From a checkpoint of a small image diffusion model.
Training: adamw at rate 0.0021, 14200 steps.
Rows from block 10 of a small image diffusion model, named by matrix and row number. Rows with one number belong to one channel. Each number is 128 + 24 x the weight over its row's rms, rounded and kept within 0 to 255. All counts start at 0.
After each channel's rows are labels from the 100 images, of 14976 (inputs lightly noised), where the channel reaches its highest value: "responds to" is what is common among them. Only what is clearly more common there than usual is listed. The data: retinal OCT scans (Kermany 2017). In brackets: how many of the 100.
# convs0: first 3x3 conv (model.decb.0.2.convs.0.weight, 192x192x3x3, each kernel summed), inputs 0-95
# convs1: second 3x3 conv (model.decb.0.2.convs.1.weight, 192x192x3x3, transposed, each kernel summed), outputs 0-95

convs0.159 [110 125 182 102 125 112 137 122 129 118 134 151 136 124  92 122 121 140 100 125 118 170 131 113 158  78 147 130 141 157 120 107  95 129 130 140 140 116  95  58 116 123 118 110  88 139 109 103 133  96  81  89 134  86 129 120 102 130 105 118 118  77  90 147 165 106  71 120 110 101 123 103  93 131 106 122 141 135 138 101 127 102 131 140  91 129  79 133 124 136  83 138 101 133  86  89]
convs1.159 [176 124  45 137 161 129 129 121 138 144 132 125 110 108 128 113 154 110 154 118 160 110 118 114  79 126 100 165  92 107 129 155 142 125 142 132 104 137 155 145 155 112 143 153 148 141 167 114 127  98 152  78 130 151 125 121 108 119 124 164 141 143 124  92 114 106 157 119 105 108 157 135 147 112 159 152 112 108 100 126 146 145  97 119 110 105 130 136 132 122 148 156 155 105 110 177]
responds to: finding: diabetic macular edema (52)

convs0.166 [ 97 147 122 110 168 105 118  95  95 119 147 129 134 152  93  38 125  98 107  82 117 134 135 127 137  81 159 127 111 170 152  96 161 152 117 110 148 128 117 133 147 121 111 108 137 138 110 163 167 103 141 146 125 127 113 106 116 109  86  95 103 151 145 165 105 123 123  91 123 110 116 120  95  84  82 125 121 112 105 138 111 138  96 131 122 120  99 160 166  95 117 163 108 137  93 134]
convs1.166 [162 124 112  77 160 130 127 154  92 119 107 163 118 121 126 160 149 132 128 154 125 110 106 145 146 133 177 139 162 125 139 109 134 116 149 154 135 152 133  90 139 152 111 155 106 143 155 128 107 174  78 132  94 108 151 141 165 134 144 155 148 111 155 100 185 128 133 182 114 154 146 117 124 129 147 148 103 116 167 131 153 123 151 120 133 155 150 133 169 132 136  79 145 117 147 141]
responds to: finding: choroidal neovascularization (63)

convs0.66 [139 143 161 116  96 104 132 155 132 149 140 124 163 122 136 126 154 138 129 137 135  90 141 133 125 193 148 131 117 111 129 127 140 126 126 160 132 121 143 100 149 128 116 120 120 155 131 145 134 118 194  92 123 113 136 124 132 139 114 112 139 107 122 142 168  76 138  90 137 113 117 121 113 108 124 123 115 137 120 136 123  83 125 137 119  98 148 121 149 100 106 162 155 112 149 132]
convs1.66 [151 141  90 167 140 157 131 128 164 108 163 139 111 135 118 132 125 113 157 113 130 134 152 115  85 116  85 126 136 141 133 129 101 134 150 115 105 119 139 128 133 100 130 114 151 101 126  91 124 138  84 195 142 153 120 126 124 121 122 174 121 123 125 115 102 146 163 149 132 115 169 141 149 168 125 137 131 119 108 192 132 136 123 137 163 159 141 116 175 169 133 156 119 151  95  90]
responds to: finding: choroidal neovascularization (91)

convs0.162 [106 139 136 122 123  93 134  83 133 111 160 106 108 115 148 113 131 113 171  83  89 115 133 120  65 122 122 122  98  90 126  70 143 109  87  97 118 113 134 142 130  95 122  71 137 118 117 118  95 131 116 155 134 146 141 145 127 101  93 104 121 147 125  92 165 132 106 110 137 132 119 143 112 138 107 126 119 154 116 135 129 119 100 156 133 127 101 122 147 103 111 140 103 138  63 142]
convs1.162 [152 150 128 106 107 179  82 154 130 113  95 145 118 126 123  96 176 130 102 169 129 115  97  99 100 134 156 138 142 143 101 151  77 129  97 124 120 128 128 118 123 105 116 168 109 137 123 122 112 114  71  88  76 109 102 122 129 117 141 131 131 109 131 115 135 123 132 164  81 131 144  74 143  80 156 117 128  92 133 124 126 171 146 122 133  95 135 128 128 135 128 115 147 111 123 134]
responds to: finding: diabetic macular edema (79)

convs0.183 [111 120 104 122 136 116 122 128 113 101 122 119 117 139 184  57 139 136 136 113 136 124 125 169 130 132 138 121 128 193 124 136 136  99 103 123 118 154 143 164 125 123 155 116 129 127 133 165 136 128 186 133 116 137 117 124 104 113 111  81 132 147 143 126 127 110 126  85 140 126 129 108 120 111 108 109 119  79 115 161 137 117 116 117 124 107 120 114 184 109 120 145 115 133 103 125]
convs1.183 [146 139 134 126  99  75  88 146 129 107 121 152 118 143 156 170 108 118 117 127  91 122  96  93 132  90 142 165 129  82 151  93  80 135 164 124 176 129 148 128 110 104  93  78 114  94 128 167 156 169 124 147 122 113 119 130 153 134 102 128 125  89 147 137 144 127 144 147 109 137 108 139 120 141 161 144 117 127 106 139  98 117 121 101 137 119 133 160 156 141 105 111 156 162 123 146]
responds to: finding: diabetic macular edema (64)

convs0.124 [158 144 143 106 130 111 121 157 177 151 151 148 130 176 113 174 126 127 109 147 113 133 133 120 129 138  89 132 144 104 126 157  89 121  82 189  96  99 157 156 123 158 120 130 130 158  98  61 132 113 162  94 131  95 104 127 159 128 158 139 141 115 118  92 138 115 131  99 136 120 120 100 108 102 123 159 104 149 125 123 121 130 116 153 139 147 140  88  93  97 134 119 147  98 154 156]
convs1.124 [ 98 111 143 117 142 155 111 111 107 106  83 128 113  80 121 102 128 132 161 107 162 112 123 117 126 132 159 129 130 129 115 195 126 135 108 115 143 172 120 122 109 140 130 109 139 114 141 173 150 144 114 197 197 176 168 152 117 122 121 140 152 156 147 154 138 162 117 144 162 132 157 174 147 126 106 109 150 142 103  90 133 175 146 105 148 119 137 163 136 134 138 148 120 158 125 145]
responds to: finding: normal (95)

convs0.37 [107 121 121  71 151 113 143 124 134 130 107 124 122  77  90 140 172 131 133 142 122 106 154 131 156 119 102 112 132 171 123 101 107 114 122 142  83 128 108 172 111 130 143 161 126 170 145 151 125 153 121 133 144 125 116 133 129 157  80 112 107 153  82 167 118 109  90 147 102  76 124 109 102 136  71 126 128 135 132 109 122 103 127 106  88 155 148 123 152 125 110 122 115 126  93 117]
convs1.37 [121 146 111 140  83 107 127 123 124  95 153  95 102 169 128 119  90  91 141 132 146 116 108 134 129 166 181 108 101 138 134  97 173 119 116 128 117 139 155 121 161 127 107 135 141  82 147 136 105 141  81  99 143 104 104 113 121  83 120 120  97  92 171  50 154 120 141 116 133 167  85 111 182 108 127 163 116  85 123 130 121 123  87 132 176 124 110 107 123 137 135 139 140 120 156 132]
responds to: finding: diabetic macular edema (33)

convs0.83 [139 138 165 102 164 100 145 129 129 144 162 129 167 164 145 114 158 125 156 119 121 113 152 145  98 115 133 131  92 112 131 130 109 108 120 119 106  69 125  89 115 107 102 107 106 131 106  90 134  77 164 105 135 116 103 150 112 121 106 124 132 152 101 102 150 103 127  74 151  94 118 116 116  92 126  92 113 143 151 185 109  97 101 166 147 144 110 125 103 136 107 138 141 128 110 122]
convs1.83 [161 152 126 126 102 155 110 165 142 163 129 159 102 108 104 124 168 116 163 119 198 138 128 124 121 141 103 100 144 142  87 163 136 109 154 105 145 133  95 128 146 143 166 119 139 103 149 128 134 122  66 138 151 136 183  88 132 109 150 162 118 159 131 143 162 131 154 176  95 132 155 132 144 103 161 146 134  94  90 106 126 171 143 115 107 101 114 150 162 134 171 115 134 111 137 161]
responds to: finding: diabetic macular edema (41)

convs0.98 [108 152 180 179 107 108 131 136 142 118 146 110 105 107 117 111 139 143 172 154 137 149 140 147 157 162 126 131 130 164 165  97 164 163 140 153 100 118 150  94 147 143 170 134 164 127 144 112 126 165 103 112 126 114 122 120 136 156 109 106  95 135 113 171 157 130 124 171 112 126 111 139 128 150 131 132 113 111  94 141 155 100 121 142 121 148 125 113 190 165 115 160 119 132  79 119]
convs1.98 [140 115 115 111 159 154 136 146 164 153 110 167 170 115 126 127 101 151 111 124 136  76 127 102  84 160 129 119 111 113  71 112 108 108 134  90 120 116 107 110 117 107  74 135 101 132 124 140  78 128  96 129 112 126  70 117 142 104 124 137 133 121 141  89 138 152 133  89 135 164 132  83 143  98 154 115 114 138 165 114 137 169 129 126 140 113 115 191 107  98 102 126 150 125 114 136]
responds to: finding: diabetic macular edema (37)

convs0.0 [119 111 126 150 158 105 103 107 126 112 134 121 128  97 116 102  98  99 110 111 128 111 105  96  75 112 123  93 108 117 115  85 129 108 114  99 143 151  85 128  93  57 100  86 113 118 141 139 128  88 115 110 111 121 123 107  93 109  89 124 115 105 131 115 155 127  94  92 203  93 110  93 114 124  88  98  99 138 134 183 139 151 120 104 126  98 119 143 140 138 117 153  90 153  97 131]
convs1.0 [168 138 124 122 109 158 113 140 134 106 126 107 121 105 124 105 160 124 119 157 140 119 107 135  93 102 124 214 145 125 154 120  97 132 115 136 116 111 190 120 154 138 153 137 120 147 131 110 134 113 113 104 111 125 143 146 141 143 140 104 142 114  95 140 105 109 141 145 111 151 183 124 183  98 173 105 145  99 110 148 161 137 120 156 121  78 128 138  96 159 140 117 177  99 132 135]
responds to: finding: choroidal neovascularization (94)

convs0.167 [145 193 149  84 164 109 119 120  99 121 149 133 167 190 117  99 142 127 173 118 128  90 130 161  90  71 105 128  74 127 149 144 139 124 123 125 113  98 135 104 158 124  99 106 153 140 156  96 125  95 147 136 138 128 110 179 141 124 137 163 137 136  93  97 119 129 113  98 145 115 129  92 122  93 146 106 126 123 140 118 126 113 139 154 162 114 111 131  83 124 106 123 150 133 114  92]
convs1.167 [151 117 135 124  93 139 144 151 133 160 116 154 104 103 151 157 156 134 127 123 178 145 110 121 154 140 164 101 149 133  99 128 142 150 130 122 120 111  89  93 151 107 151 140 103 105 147 152 108 136  62 127 101 121 161  91 135 161 123 124 136 170 141 132 193 134 174 168  71 149 191 147 107 123 138 135 139  93 118 101 114 145 150 121 122  99 131 182 135 128 151 154 145 106 108 147]
responds to: finding: diabetic macular edema (66)

convs0.42 [165  95 142  80 106 119 159 129 144 112  94 130  95 101 103 105 185 135 140 136 135 104 125 133 152  92  99 127 159 174 116 102 120 144 116 133 115 113 123 133 149 123 128 158 140 141 149 169 143  96 143 114 149 127 115 131 132 142 103  97 121 143  99 186 110 141 122 155  95 110 158 139 118 146 126 116 113 127  98 146 104 123 167 113  66 146 146 129  90 149 110 114 142 106  76 117]
convs1.42 [114 131 139 158 127  87  98 137 132 133 164 126 110 164 144 140  79  87 153  99 135 128 132 134 119 152 154  84  71 112  91 126 146  76 148 107 124 129 126 139 138 139 120 138 125 149 111 139 138 148 126 116 102 140 100 117 109  68 129 149 108 108 160  78 126 123 133 105 148 157  48 108 175 130 121 185 103 117 143 136 141 114  92 124 158 170 118 111 146 106 135 141 137 156 155 142]
responds to: finding: diabetic macular edema (32)

convs0.17 [129 105 127 181 108 120 141 148  93 145 119 105 107  94 100 100 150 119 116 143 137 144 115 125  74 160  91 117 102 136  98 131 101 103 124 145  78  61 135  76 134 126 143 137 129 159 113  89  91 110 133  96 119 143 114 108 122 118 125 119 116 175 141 114 143 116 128 110  98  88 122 117 122 146 114 146 142 128 145 185 147 121 114 111 150  96 120 120 107 110 134 122 101 121  95 168]
convs1.17 [135  95 116  90 170  89 127 152 155 127 161 140 155 104 131  89  72 146 151 117 150 128 119 130 129 114 133 148 129 107 138 103 137 120  99 136 147 149 112  95  93 118 103 119 107 104  94 131 153 116 139 180 132 109 150 167 132 135 115 152 140 120 117 144  98 183 119 122 188 144 139  98 130 133 186 150 106 129 126  98 126 160 115 125 101 123 124 145 157 159  80 128 147 126 111 119]
responds to: finding: normal (100)

convs0.27 [120  96 155 109 112 130 146 106 145 107 105 135 129  94  99 119 142 131 157 139 140  97 143 131 125  83 146 143 132 157 132  88 125 137  95 120 123 131 100 110 102 118 124 145 134 150 147 146 113 136 111 124 149 151 108  72  87 123  99 131 103 136 122 155 123 128 157  90 126  99 143 103 133 129  74 116 112 104 114  91 107  96 143 109 153 107 134 141 144 154 130 177 180 123 100 135]
convs1.27 [126 122 103 134 146 102 125 128 116 121 175 107 115 137 149 159 123  78 124 109 138 127 135  92 138 139 132  91 104 114 111 139 137  96 154 106 146 133 113 145 140 147 105  71 118 146 123  97 153 138 138 105  96 157 131 135 128 113 155 153 145 125 135  96 145 130 137 147 147 145  91 144 130 174 113 184 115 129 148 131 151  92  87 147 170 162 162  89 142 147 137 125 128 132 148 124]
responds to: finding: choroidal neovascularization (80)

convs0.45 [152 107 150 100 119 111 131 147 150 141 131 135 127 115 130 128 148 140 145 134 120  93 127 156 148 139 161 123 136 138 118 106 155 141  97 138  98 155 150 109 159 114 129 114 123 169 131 134 123 114 156  94 136 118 116 125  92 153  78 104 109 137  95 158 138 113 103  98 124 108 127  89 122 131 106 145 129 118 141  85 132  89 144 113 137 122 125 115 149  94 102 149 113 133  98 141]
convs1.45 [130 144 115 173 145 104 107 134 146 122 146 127 121 170 110 133  76  76 119 123 121 138 135 100 110 165 113 100  72 112 145 129 123  85 134 129 122 140 124 146 118 122 107 143 158 104 147 126 119 158 124 123 122 115 109 134  82 116 118 167 113 105 135  59 115 111 166 138 135 151  89 106 160 164 127 151 124 119 132 126 128 103  73 137 174 134 134 119 153 133 149 101 132 132 135 137]
responds to: finding: diabetic macular edema (35)

convs0.65 [129 154 171 109 149 109 138 112 161 157 186 106 159 107 149 149 170 168 151 135 144 142 120 183  96 149 132 113 122 118 176 139 118 115 163 136 107 137 132 114  96 102 157 109 107 132  99 113 115  79 105 149 110 111 129 143 128 109  90 102 138 137  52  84 149  64 138 101  81  97 119 107 127 136 119  85 121 114 122 133 134  89 103 117 117 113 117 181 102 147  89 155 152 103  62  91]
convs1.65 [156 122 159 156 111 136 138 167 115 105  99 118 129 128 104 157 113 135 108 120 161 125  99 127 148 148  97 138 149 130  90 139 166  91 165 134 123 131 139 101 150 117 124 155 134 125 175 155 163 122 116 116 140 101 117 149  86 119  65 137 143 107 164  94 150 135 123 106 178 148 121 132 173 118 141 134 107  90 117 144 141 139 117 137 141 143 136 100 161 143 127 150 137 123 124 174]
responds to: finding: choroidal neovascularization (60)

convs0.112 [151 168 112 147 111 126 132 157 169 115 168 143 135 137 115 156 100 145 143  99 116 163 130 129 154 176  93 151 146 165  78 144 135 120 121 116  92  75 132  66  77 126 131 115 164 111 154 150 146 116 116 103 117 120 147 118 105 171 127 112 173 110  75 106 133 151 110 136 115 141 141 151 154 127 132 129 127 103 130 179 116 154 140 141 142 126 143 159 118 140 136 149 146 145 120 133]
convs1.112 [143 120 123 107 165 128 111 126 138 101 134 143 133 105 136 119 132 141 131 109 166  95 126 102 145 115 112  93 115 101 118 123 123 118 140 102 140 144  91 129 188 171 102 133 115 183 105 112 112  97 126 134 137 120 102  89 123  88 108 132  65 125 108 115 121  99 116  68 166 121  70 126 133 119  98 108 101 136 120 123 141 121 160 113 103 122 130 132  99  91 119 149 148 114 147 107]
responds to: finding: normal (86)

convs0.122 [143 127 129 122 122 118 139 161 167 164 131 127 126 142 120 141 142 119 108 154 138  93 149 112 173 138 108 107 147 158 102 130 112 138  94 167 102 134 128 124 137 147 137 141 135 189  96 103 129 110 162  94 101  92  85 128 126 150 158 120  97 102 101 135 139 120  95 139 116 134 115  89 126 116  90 126 107 134  87 141 140 118 153 124 138 137 133  78 130 142  99 118 149 131 118 143]
convs1.122 [ 89 127 123 132 102 123  95  82 139  87 112 111 129 100 113 151  99 145 114 103 119 130 132 137  87 128 116 119  80 103 114 154 141 122 115 125 132 152 134 176  92 119 135  93 110  86 123 159 111 160 142 185 161 143 138 138 112 137 124 144 168 156 122 115 140 139 159 119 150 116 152 158 136 124 124 111 136 135 122 104 120 133 112 107 151 123 124 166 108 124 136 127 111 146 127 114]
responds to: finding: normal (95)

convs0.33 [100 138 177 137 127 110 144 130 145 159  99 104 138 145 109 123 154 138 129 116 137 106 125 119 162 138 111 122 126 150 119 115 111 149 134 148 128 142  92  86 131 134 113 150 107 151 135 166 124  96 107 100 130 131  64 148 106 142 118  98  94 123  79 165 128 143 124  96 151  88 115 116 136 110 105 118 129 133 109 132 120 123 111 111 141 127 157 120 138 155 115 201 151 132  62 145]
convs1.33 [176 125  74 105 129 121 129 136 123  97 123 112 106 117 156 114  85 104 138 114 141 121 134 147 126 160 183 142 123 128 132 107 177 107 129 101 113 142 179 164 141 111 115 129 164 148 146 146 157 193 133 153  93  95 136 102 134 123 113 116  97 115 133  99 122 108 166 127 148 160  95 123 131 144 141 155 115 127 167 158 146 126 121 144  88 163 148 161 134 117 133  90 136 102 150 138]
responds to: finding: choroidal neovascularization (62)

convs0.25 [135 163 144  62  98 109 119 128 163 124 117 152 132  94  93 152 154 131 156 112 144  62 131 129 157 162 109 146 120 153  95 101 127 150 123 144 123 124 115 118 141 147 153 136 143 143 145 145 125 128 116  86 144 149 122 146 108 165  81  90 135 110  98 168 161 109 134 121 159  96 142 126 157  97 102 155 146 139 120  89 105 114 144 121 144 109 181 148 128 146 140 164 163 129 124 101]
convs1.25 [126 156  93 160 138 125 167 128 122  88 149  97 109 150 150 153 117 119 123 131 129 147 154 128 120 151 147  75 101 128 121 130 111  84 162 114 110 147  93 140 169 136  98 124 159 162 135 117 145 147  97 149  93 140 129 106 133  70  81 139  80 106 126  87 139 135 141 107 127 167  72 121 152 154 104 137 105 134 146 132 136  90 107 141 161 156 115 107 100 116 114 118 120 106 140 146]
responds to: finding: choroidal neovascularization (72)

convs0.57 [136 121  97  77  94 142 114 120 151 111 124 131 139 100 138 173 151 156 158 140 111 117 131 157 108 171 118 155 148 112 134 133 122 110 151 141 156  78 157 148 146 107 100 124 158 138 133 105 171 171 163 146 178 131 177 147 190 120 146 135 162 141 144 143 185 118 146 140 117 158 128 145 116 136 151 123 137  90 149 133 141 130 159 177 132 132 136 159 115 119 119 107 148 112 161 110]
convs1.57 [128 144 106 108 105 117 148 114 134 109 161 116 101 158 129 151 104  97 130 116 121 120 141 146 140 111  98  92 107 135 116 130 123 137 163 108  99 120  92 113 125 111 162 105 134  94 115 127 103 119  68 147 149 162 105 140 104 117 108 142 124 138 178 105 143 159  89 114 128 119 123 150 176 160  96 163 139 127  88 153 127 113 121 116 178 181 104  89 169 120 133 166 107 159 140 116]
responds to: finding: choroidal neovascularization (78)

convs0.9 [ 99 134 125 157 111 119 113 105 100 138 130  87 117  87 129 110 122 124 119  76 148  99 126 135  54 108 112 135  68 133 135 109 107 131 113 114  87 106 127 115 119 147 153 120 109 164 155 105 133 171 151 156 131 174 162 133 163 133 142 125 118 160 136 111 129 114 138 140 134 164 151 140 151 145 129  94 165  89 138 163 126  93 127 134 162 114 132 114  81 104 156 133 153 152 113 138]
convs1.9 [122 159 121 118 140 103 112 120 138 147  97 127 157 132 120 116  87 137 150 192 130 146 109 119 155 152 146 136 141 108 121 138 135 142 130 166 184 137 138 158 104 117  86 148 106  79  90 135 132 111 121  86 129  94 131 117 113 139 102 129 147 107 103 109 124 127 149 112 124 111 108 153 114 103 154 102  70 125 135 111  79 141 116  85  83 119  90 152 119 157  65  95 152  86 135 110]
responds to: finding: normal (79)

convs0.123 [132  90 158  93 136 119  99 145 175 139 151 127 126  66 112 131 132 136 126 158 126 145 154 121 133 143 116  98 144 131 136 131  95 119 103 163  64 103 130 114  99 143 144 138 102 161  83 102 146 142 160  89 115 101 112  94 122 111 121 125  92 131 112 171 184  95 162 134 110 124 110 144 115 135 115 142 115 124 134 143 108 100 128 140  83 148 119 105 170 114 116 122  88 119 117 159]
convs1.123 [114 110 132 126 111 132 134 102 158 118 139 138 160 134 124 140 138 128 142 113 134 100 129 141  99 111 130 118  94  91  92 148 121 102 102 133 143 144 157 150  99 129 108  75 135 106 144 177 105 119 106 164 138 170 120 142 133 106 133 130 182 135 174  95 121 187 120 129 181 130 153 113 135 113 111 100 122 134 111  94 174 153 127 150 198 100 103 145 116 140 108 138  88 157 116 137]
responds to: finding: normal (97)

convs0.144 [104  53 118  99 130 147 116  95 132 139 131 120 124 100 128 119 117 144 135 158 107  98 134 139 170 157 153 128 148 119 135 110 158 172 140 155 168 169 138 131 176 116 143 113 121 150 127 105 132 133 129 110 146 143 122 154 124 137 121  99 108 133 134 174 160 123 131 142 122 140 126 128 131 128 145 150 129 141 102 130 139 134 135 139 110 144 129 121 170 119 135 167 122 125 101 158]
convs1.144 [155 106  89 120 119 122 158 181 110 145 140 160 103 151 160 138 148  92 123 115 103 106 159 148 131 153 159 134 112 136 117 145  70  81 136 130 118 117 123 150  85 132 102 140 134 115 118 118 138 153  97 142 114 125  84 121 126 101 105 118 125  98 168 101 127 146 150 145  87 133 102 117 135 126 118 165 133 145 154 163 119  86 134 134 143 158 134 147 174 142 136  59 124 143 149 130]
responds to: finding: diabetic macular edema (70)

convs0.174 [133 156 148  71 138 123 110 130 158 139 140 128 129 142 193 125 133 145 158  98 140 114 114 184 124 126 122 123 112 149 142 110 119 141  75 126 133 134 136 169 130 122 150 109 130 150 112 132 115 147 149 126 144 120 131 171 128 132 102 115 139 124 138 133 136 118 131  98 133 144 131 128  93 141 138 113 117 126 134 127 109 122  92 118 142 142 126 142 136 137 108 138 132 135  97  86]
convs1.174 [114 175 142 125  78  88 133 139 104 123 110 118  98 170 109 137 126 109 142 120  90 152 146  92 136 129 127 117 134 125 113 149 106 117 183 137 163 127 100 131  82 108 118 129 157  67 106 163 155 138 118 106 107 125 103 124 110 135 122  79 127 169 125 117 141 123 140 173  98 118  92 143 143 115 141 115 133 141 115 122 109 112 139 106 104 142 109  90 143 115 133 129 131 141 186 171]
responds to: finding: diabetic macular edema (67)

convs0.170 [144 121 124 102 129 120 108 145 148 131  87 161  84 160 126 101 103 105 127 123 116 152  85 144 131 156  90 107 146 160 126 124 127 153 109 135 168 153 149 166 128 136 137 112 113 127 113 144  97 125 101  87 101 129 114 141  98 135 122  94 123 108 157 140 118 126 147 127 111 124 139 134 111  95 119 138 110 168  98 168 137 133 113 111 103 126 124 108 132 143 143 140 101 132 105 167]
convs1.170 [102 136 133 103 145 124 165 125 108  94 156 109 160 153 131 123  97 115 133 114 139 134 128 134 153 150 160 168 107 126 124 138 114  76 144 106 146 136 146 149 107 117 141 121 116 146 121 180 178 155 170 194 106 155 150 173 153 149 125  95 193 128 124 144 162 166 106 119 171 172 108 151 159 147 150 128 120 126 103 152 140 118 136 124 120 139 144 137 115 150  96 149 139 155 120 140]
responds to: finding: diabetic macular edema (33)

convs0.31 [108  89 110  81 138 143 145 144 162 159  95 170 125 112 107 134 126 128 106 119 130  81 168 127 156 136 118 110 131 176 121 136 105 162  90 156 163 127 138 143 110 132 124 164 110 133 126 164 123 128 137 105 161 136 154 155  97 154 127  89 132 129 115 159 131 129 142 160 143 119 131  84 147 126  67 146 160 168 141 139 126 104 137 106 106 161 125 141 156 119 107 146 120  99  85 140]
convs1.31 [144 113  85 156 148 114 117 134 109  96 172  89 118 129 108 126  91  87 138 118 157 130 122 144 148 149 133 123  80  95 158 136 130  90 135 126 110 154 142 139 174 133 125 125 133 149 153 115 158 133 100 126 115 137 110  87 127  97 111 147 104  56 141  59 143 121  76  63 138 137  88 147 164 127 116 157 110  98 110 151 117 110  64 139 150 107 120 109 153 143 131 123 145  98 122 138]
responds to: finding: normal (86)

convs0.154 [113 155 162 123 135 116 120 122 129 131 131 110 159 160  83 121 139 128 121 101 138 134 132 125 162 115 172 127 109 130 147 118 134 118 113 154 101 106 136  62 123 149 139 137 135 147 141  93 107 120 109  79 108  97 102 116 118 112 112  97  88  84  68 116 121 110  81 122 113  90  99  67  97 128 143 129 124 159 104 121 106 111 130 130 142 112 118 109 163 135 119 127 144 110 128  91]
convs1.154 [144 137  96 156 104 124 145 124 128 117 123 121 115 118 154 150 109 115 105 129 109 128 119 156 102 135  80 139 107  94  92 160 127 148 100 137 156 166 120 178 160 129 115 109 123 111 143 155 120 141 155 125 111 130 126 116 139 158 101 152 176 166 139 118 136 140 134 113 118 110 197 150 117  96 109 125 133 149 112 104 117 139 108 129 116 116 125 186 105 120 114 105 156 125 110 150]
responds to: finding: choroidal neovascularization (61)

convs0.61 [119 149 130 159 134 127 129 158 138 136 169  96 141 104 140 171 156 138 149 112 156 102 138 157 110 123 112 125 109 119 116 147 157 129 177 145 104 118 137  59 127 134 160 119 137 139 144  57 129 127 142 132 117 114 120 126 129 114 146 118 143 155 101 137 158 122  92 113 107 151 127 110 175 133 148  88 157  78 155 161 186 105 136 131 161  91 142 103  94  96 144 153 181 135 106  97]
convs1.61 [144 141 118 137 142 124  90 122 152 125 123 130 138 120  63 141  67 157 105 137 117 123  80 112 150 135 107 116 138 126 123 121 133  95  99 127 152 138 126 105  84  77 100 125  94  79 131 145 119 146 134 108 139 116 162 130 143 133 113 180 128 111 129 118 113 144 137 115 164 109 154 162 110 142 144 149 104 155 126 108 118 121 131  87  97 115 135 201 174 155  84 104 155 130 132 163]
responds to: finding: choroidal neovascularization (79)

convs0.186 [103 155 130 113 126 106 109 133 155 122 140 140 117 152 150  90 107 112 147  85 126 122 113 161 128 150  98 133 119 152 128 116 128 149  64 142 129 152 142 134 147 174 128  98 134 148 124 169 108 138 135  95 127 104 133 152 128 138  94 100 135 111 128 140 129 122 104 125 141 124 123 116 118 141 116 154 144 129 111 132 141 121  88 146 134 116 145 118 145 144 124 181 110 131 104 121]
convs1.186 [119 154 113 113  83 104 156 134 114 126 128 125 112 161 143 146  99 143 114 132 115 135 137 108 129 138 146  92 115  92  98 137 121 137 167 140 115 111 102 159  74 101 108 142 102 102 115 144 137 165 113 166  75 146  82 130 133 117 107 118 116 152 140 106 148 132 152 119  96 132  83 138 119  68 143 102  82 145 136 142  58 115 174 112  87 155 116 151 122 126 131 109 116 124 150 154]
responds to: finding: diabetic macular edema (40)

convs0.165 [ 92 131 104 120 174 118 120 106 142 122 134 123 123 123 105  72 104 119  90  67 123  96 116 120 132  84 129 136 119 131 110 115 189 155 118 125 139 160 140 121 114 112 143 104 130 148 112 134 157 112 143 135 121 143 115 155  80 137 117  89 109 114 110 146 110 180 111 116 107 150 145 106 148 121  97 134 124 139 119 134 103 140 102  96 124 133  80 151 144  83 116 165 134 184 115 132]
convs1.165 [163 125  75 120 143 114  97 137 117 113 137 169  98 107 194 159 137 113 138 165 120 145 119 136 143  99 120 110 134 126 195 131 135 132 122 157 126 160  99 157 122 136 102 157 102 119 180 128 126 138 140 127 103  76 129  89 146 124 105 138 128 107 127 125 120  82 150 139 161  88 129 133  92 118 138 118  85 135 173 141 135  74 150 100 104 126 181 117 170 113 147  89 144  95 132  99]
responds to: finding: choroidal neovascularization (73)

convs0.96 [120 142 174 172 120 109 135 121 103 113 131 114 110 125 112 154 116 143 140 121 119 123 150 150 177 139 108 134 103 154 159  79 186 137 152 157  86 137 138  86 127 145 177 106 168 131 170  80 120 164 125 136 145 139 131 126 136 166 129 127 127 125 109 142 153 127 111 159 129 160 132 118 138 147 122 124 121 105 104 113 163  76 147 116 169 161 141  76 131 148 104 123 137 147 110 114]
convs1.96 [115 117 129 145 147 148 126 126 179 165 151 133 149 126 114  91 106 117 120 131 151  87 140 119  83 147 119 119 117 140 130 156 121 122  93 127 158 130  99 132 137 121  87 146 124 147 112 147  87  89 109 106 129  97  99  88 122 109 141 135  80 146  96 125 105 105 159  98 129 128 131 114 133 136 144  99 112 152 157 117 141 156  98 103  88 113 121 189 112  96  76 145 146 121 105 124]
responds to: finding: normal (79)

convs0.28 [143 148 160  91 107  92 118 123 124 137 142 132 143 140 114 171 121 131 150  99 133 112 109 118 171 151 159 153 113 132 110 108 124  99  78 122 103 138 157 144 167 133 143 108 124 165 136  60  99 116 112  94 117 136 116 111 114 161 110 141 153 100  81 134 137 102 129 113 137  99 135  99 158 110 101 150 118 129 107  63 144  94 124 108 196 142 143 112 113 132 125 115 178 119 152 126]
convs1.28 [109 122 119 144 179 139 149 146 167 109 126 132 117 124 109 150 145  98  95 102 147 135 165 125 135 154 123  73 128 126 167 158 148 140 152 100 156 139  78 141 120 142 101 144 175 123 148 134 136 114 136 147 147 143 174 117 123 119 136 140  72 150 117 123 139 139 148 145 142 156 104 146  92 196 134 143 119 132 149 116 106 112 138 139 182 167 151  95 107 119 117 120 101 132 137 124]
responds to: finding: choroidal neovascularization (91)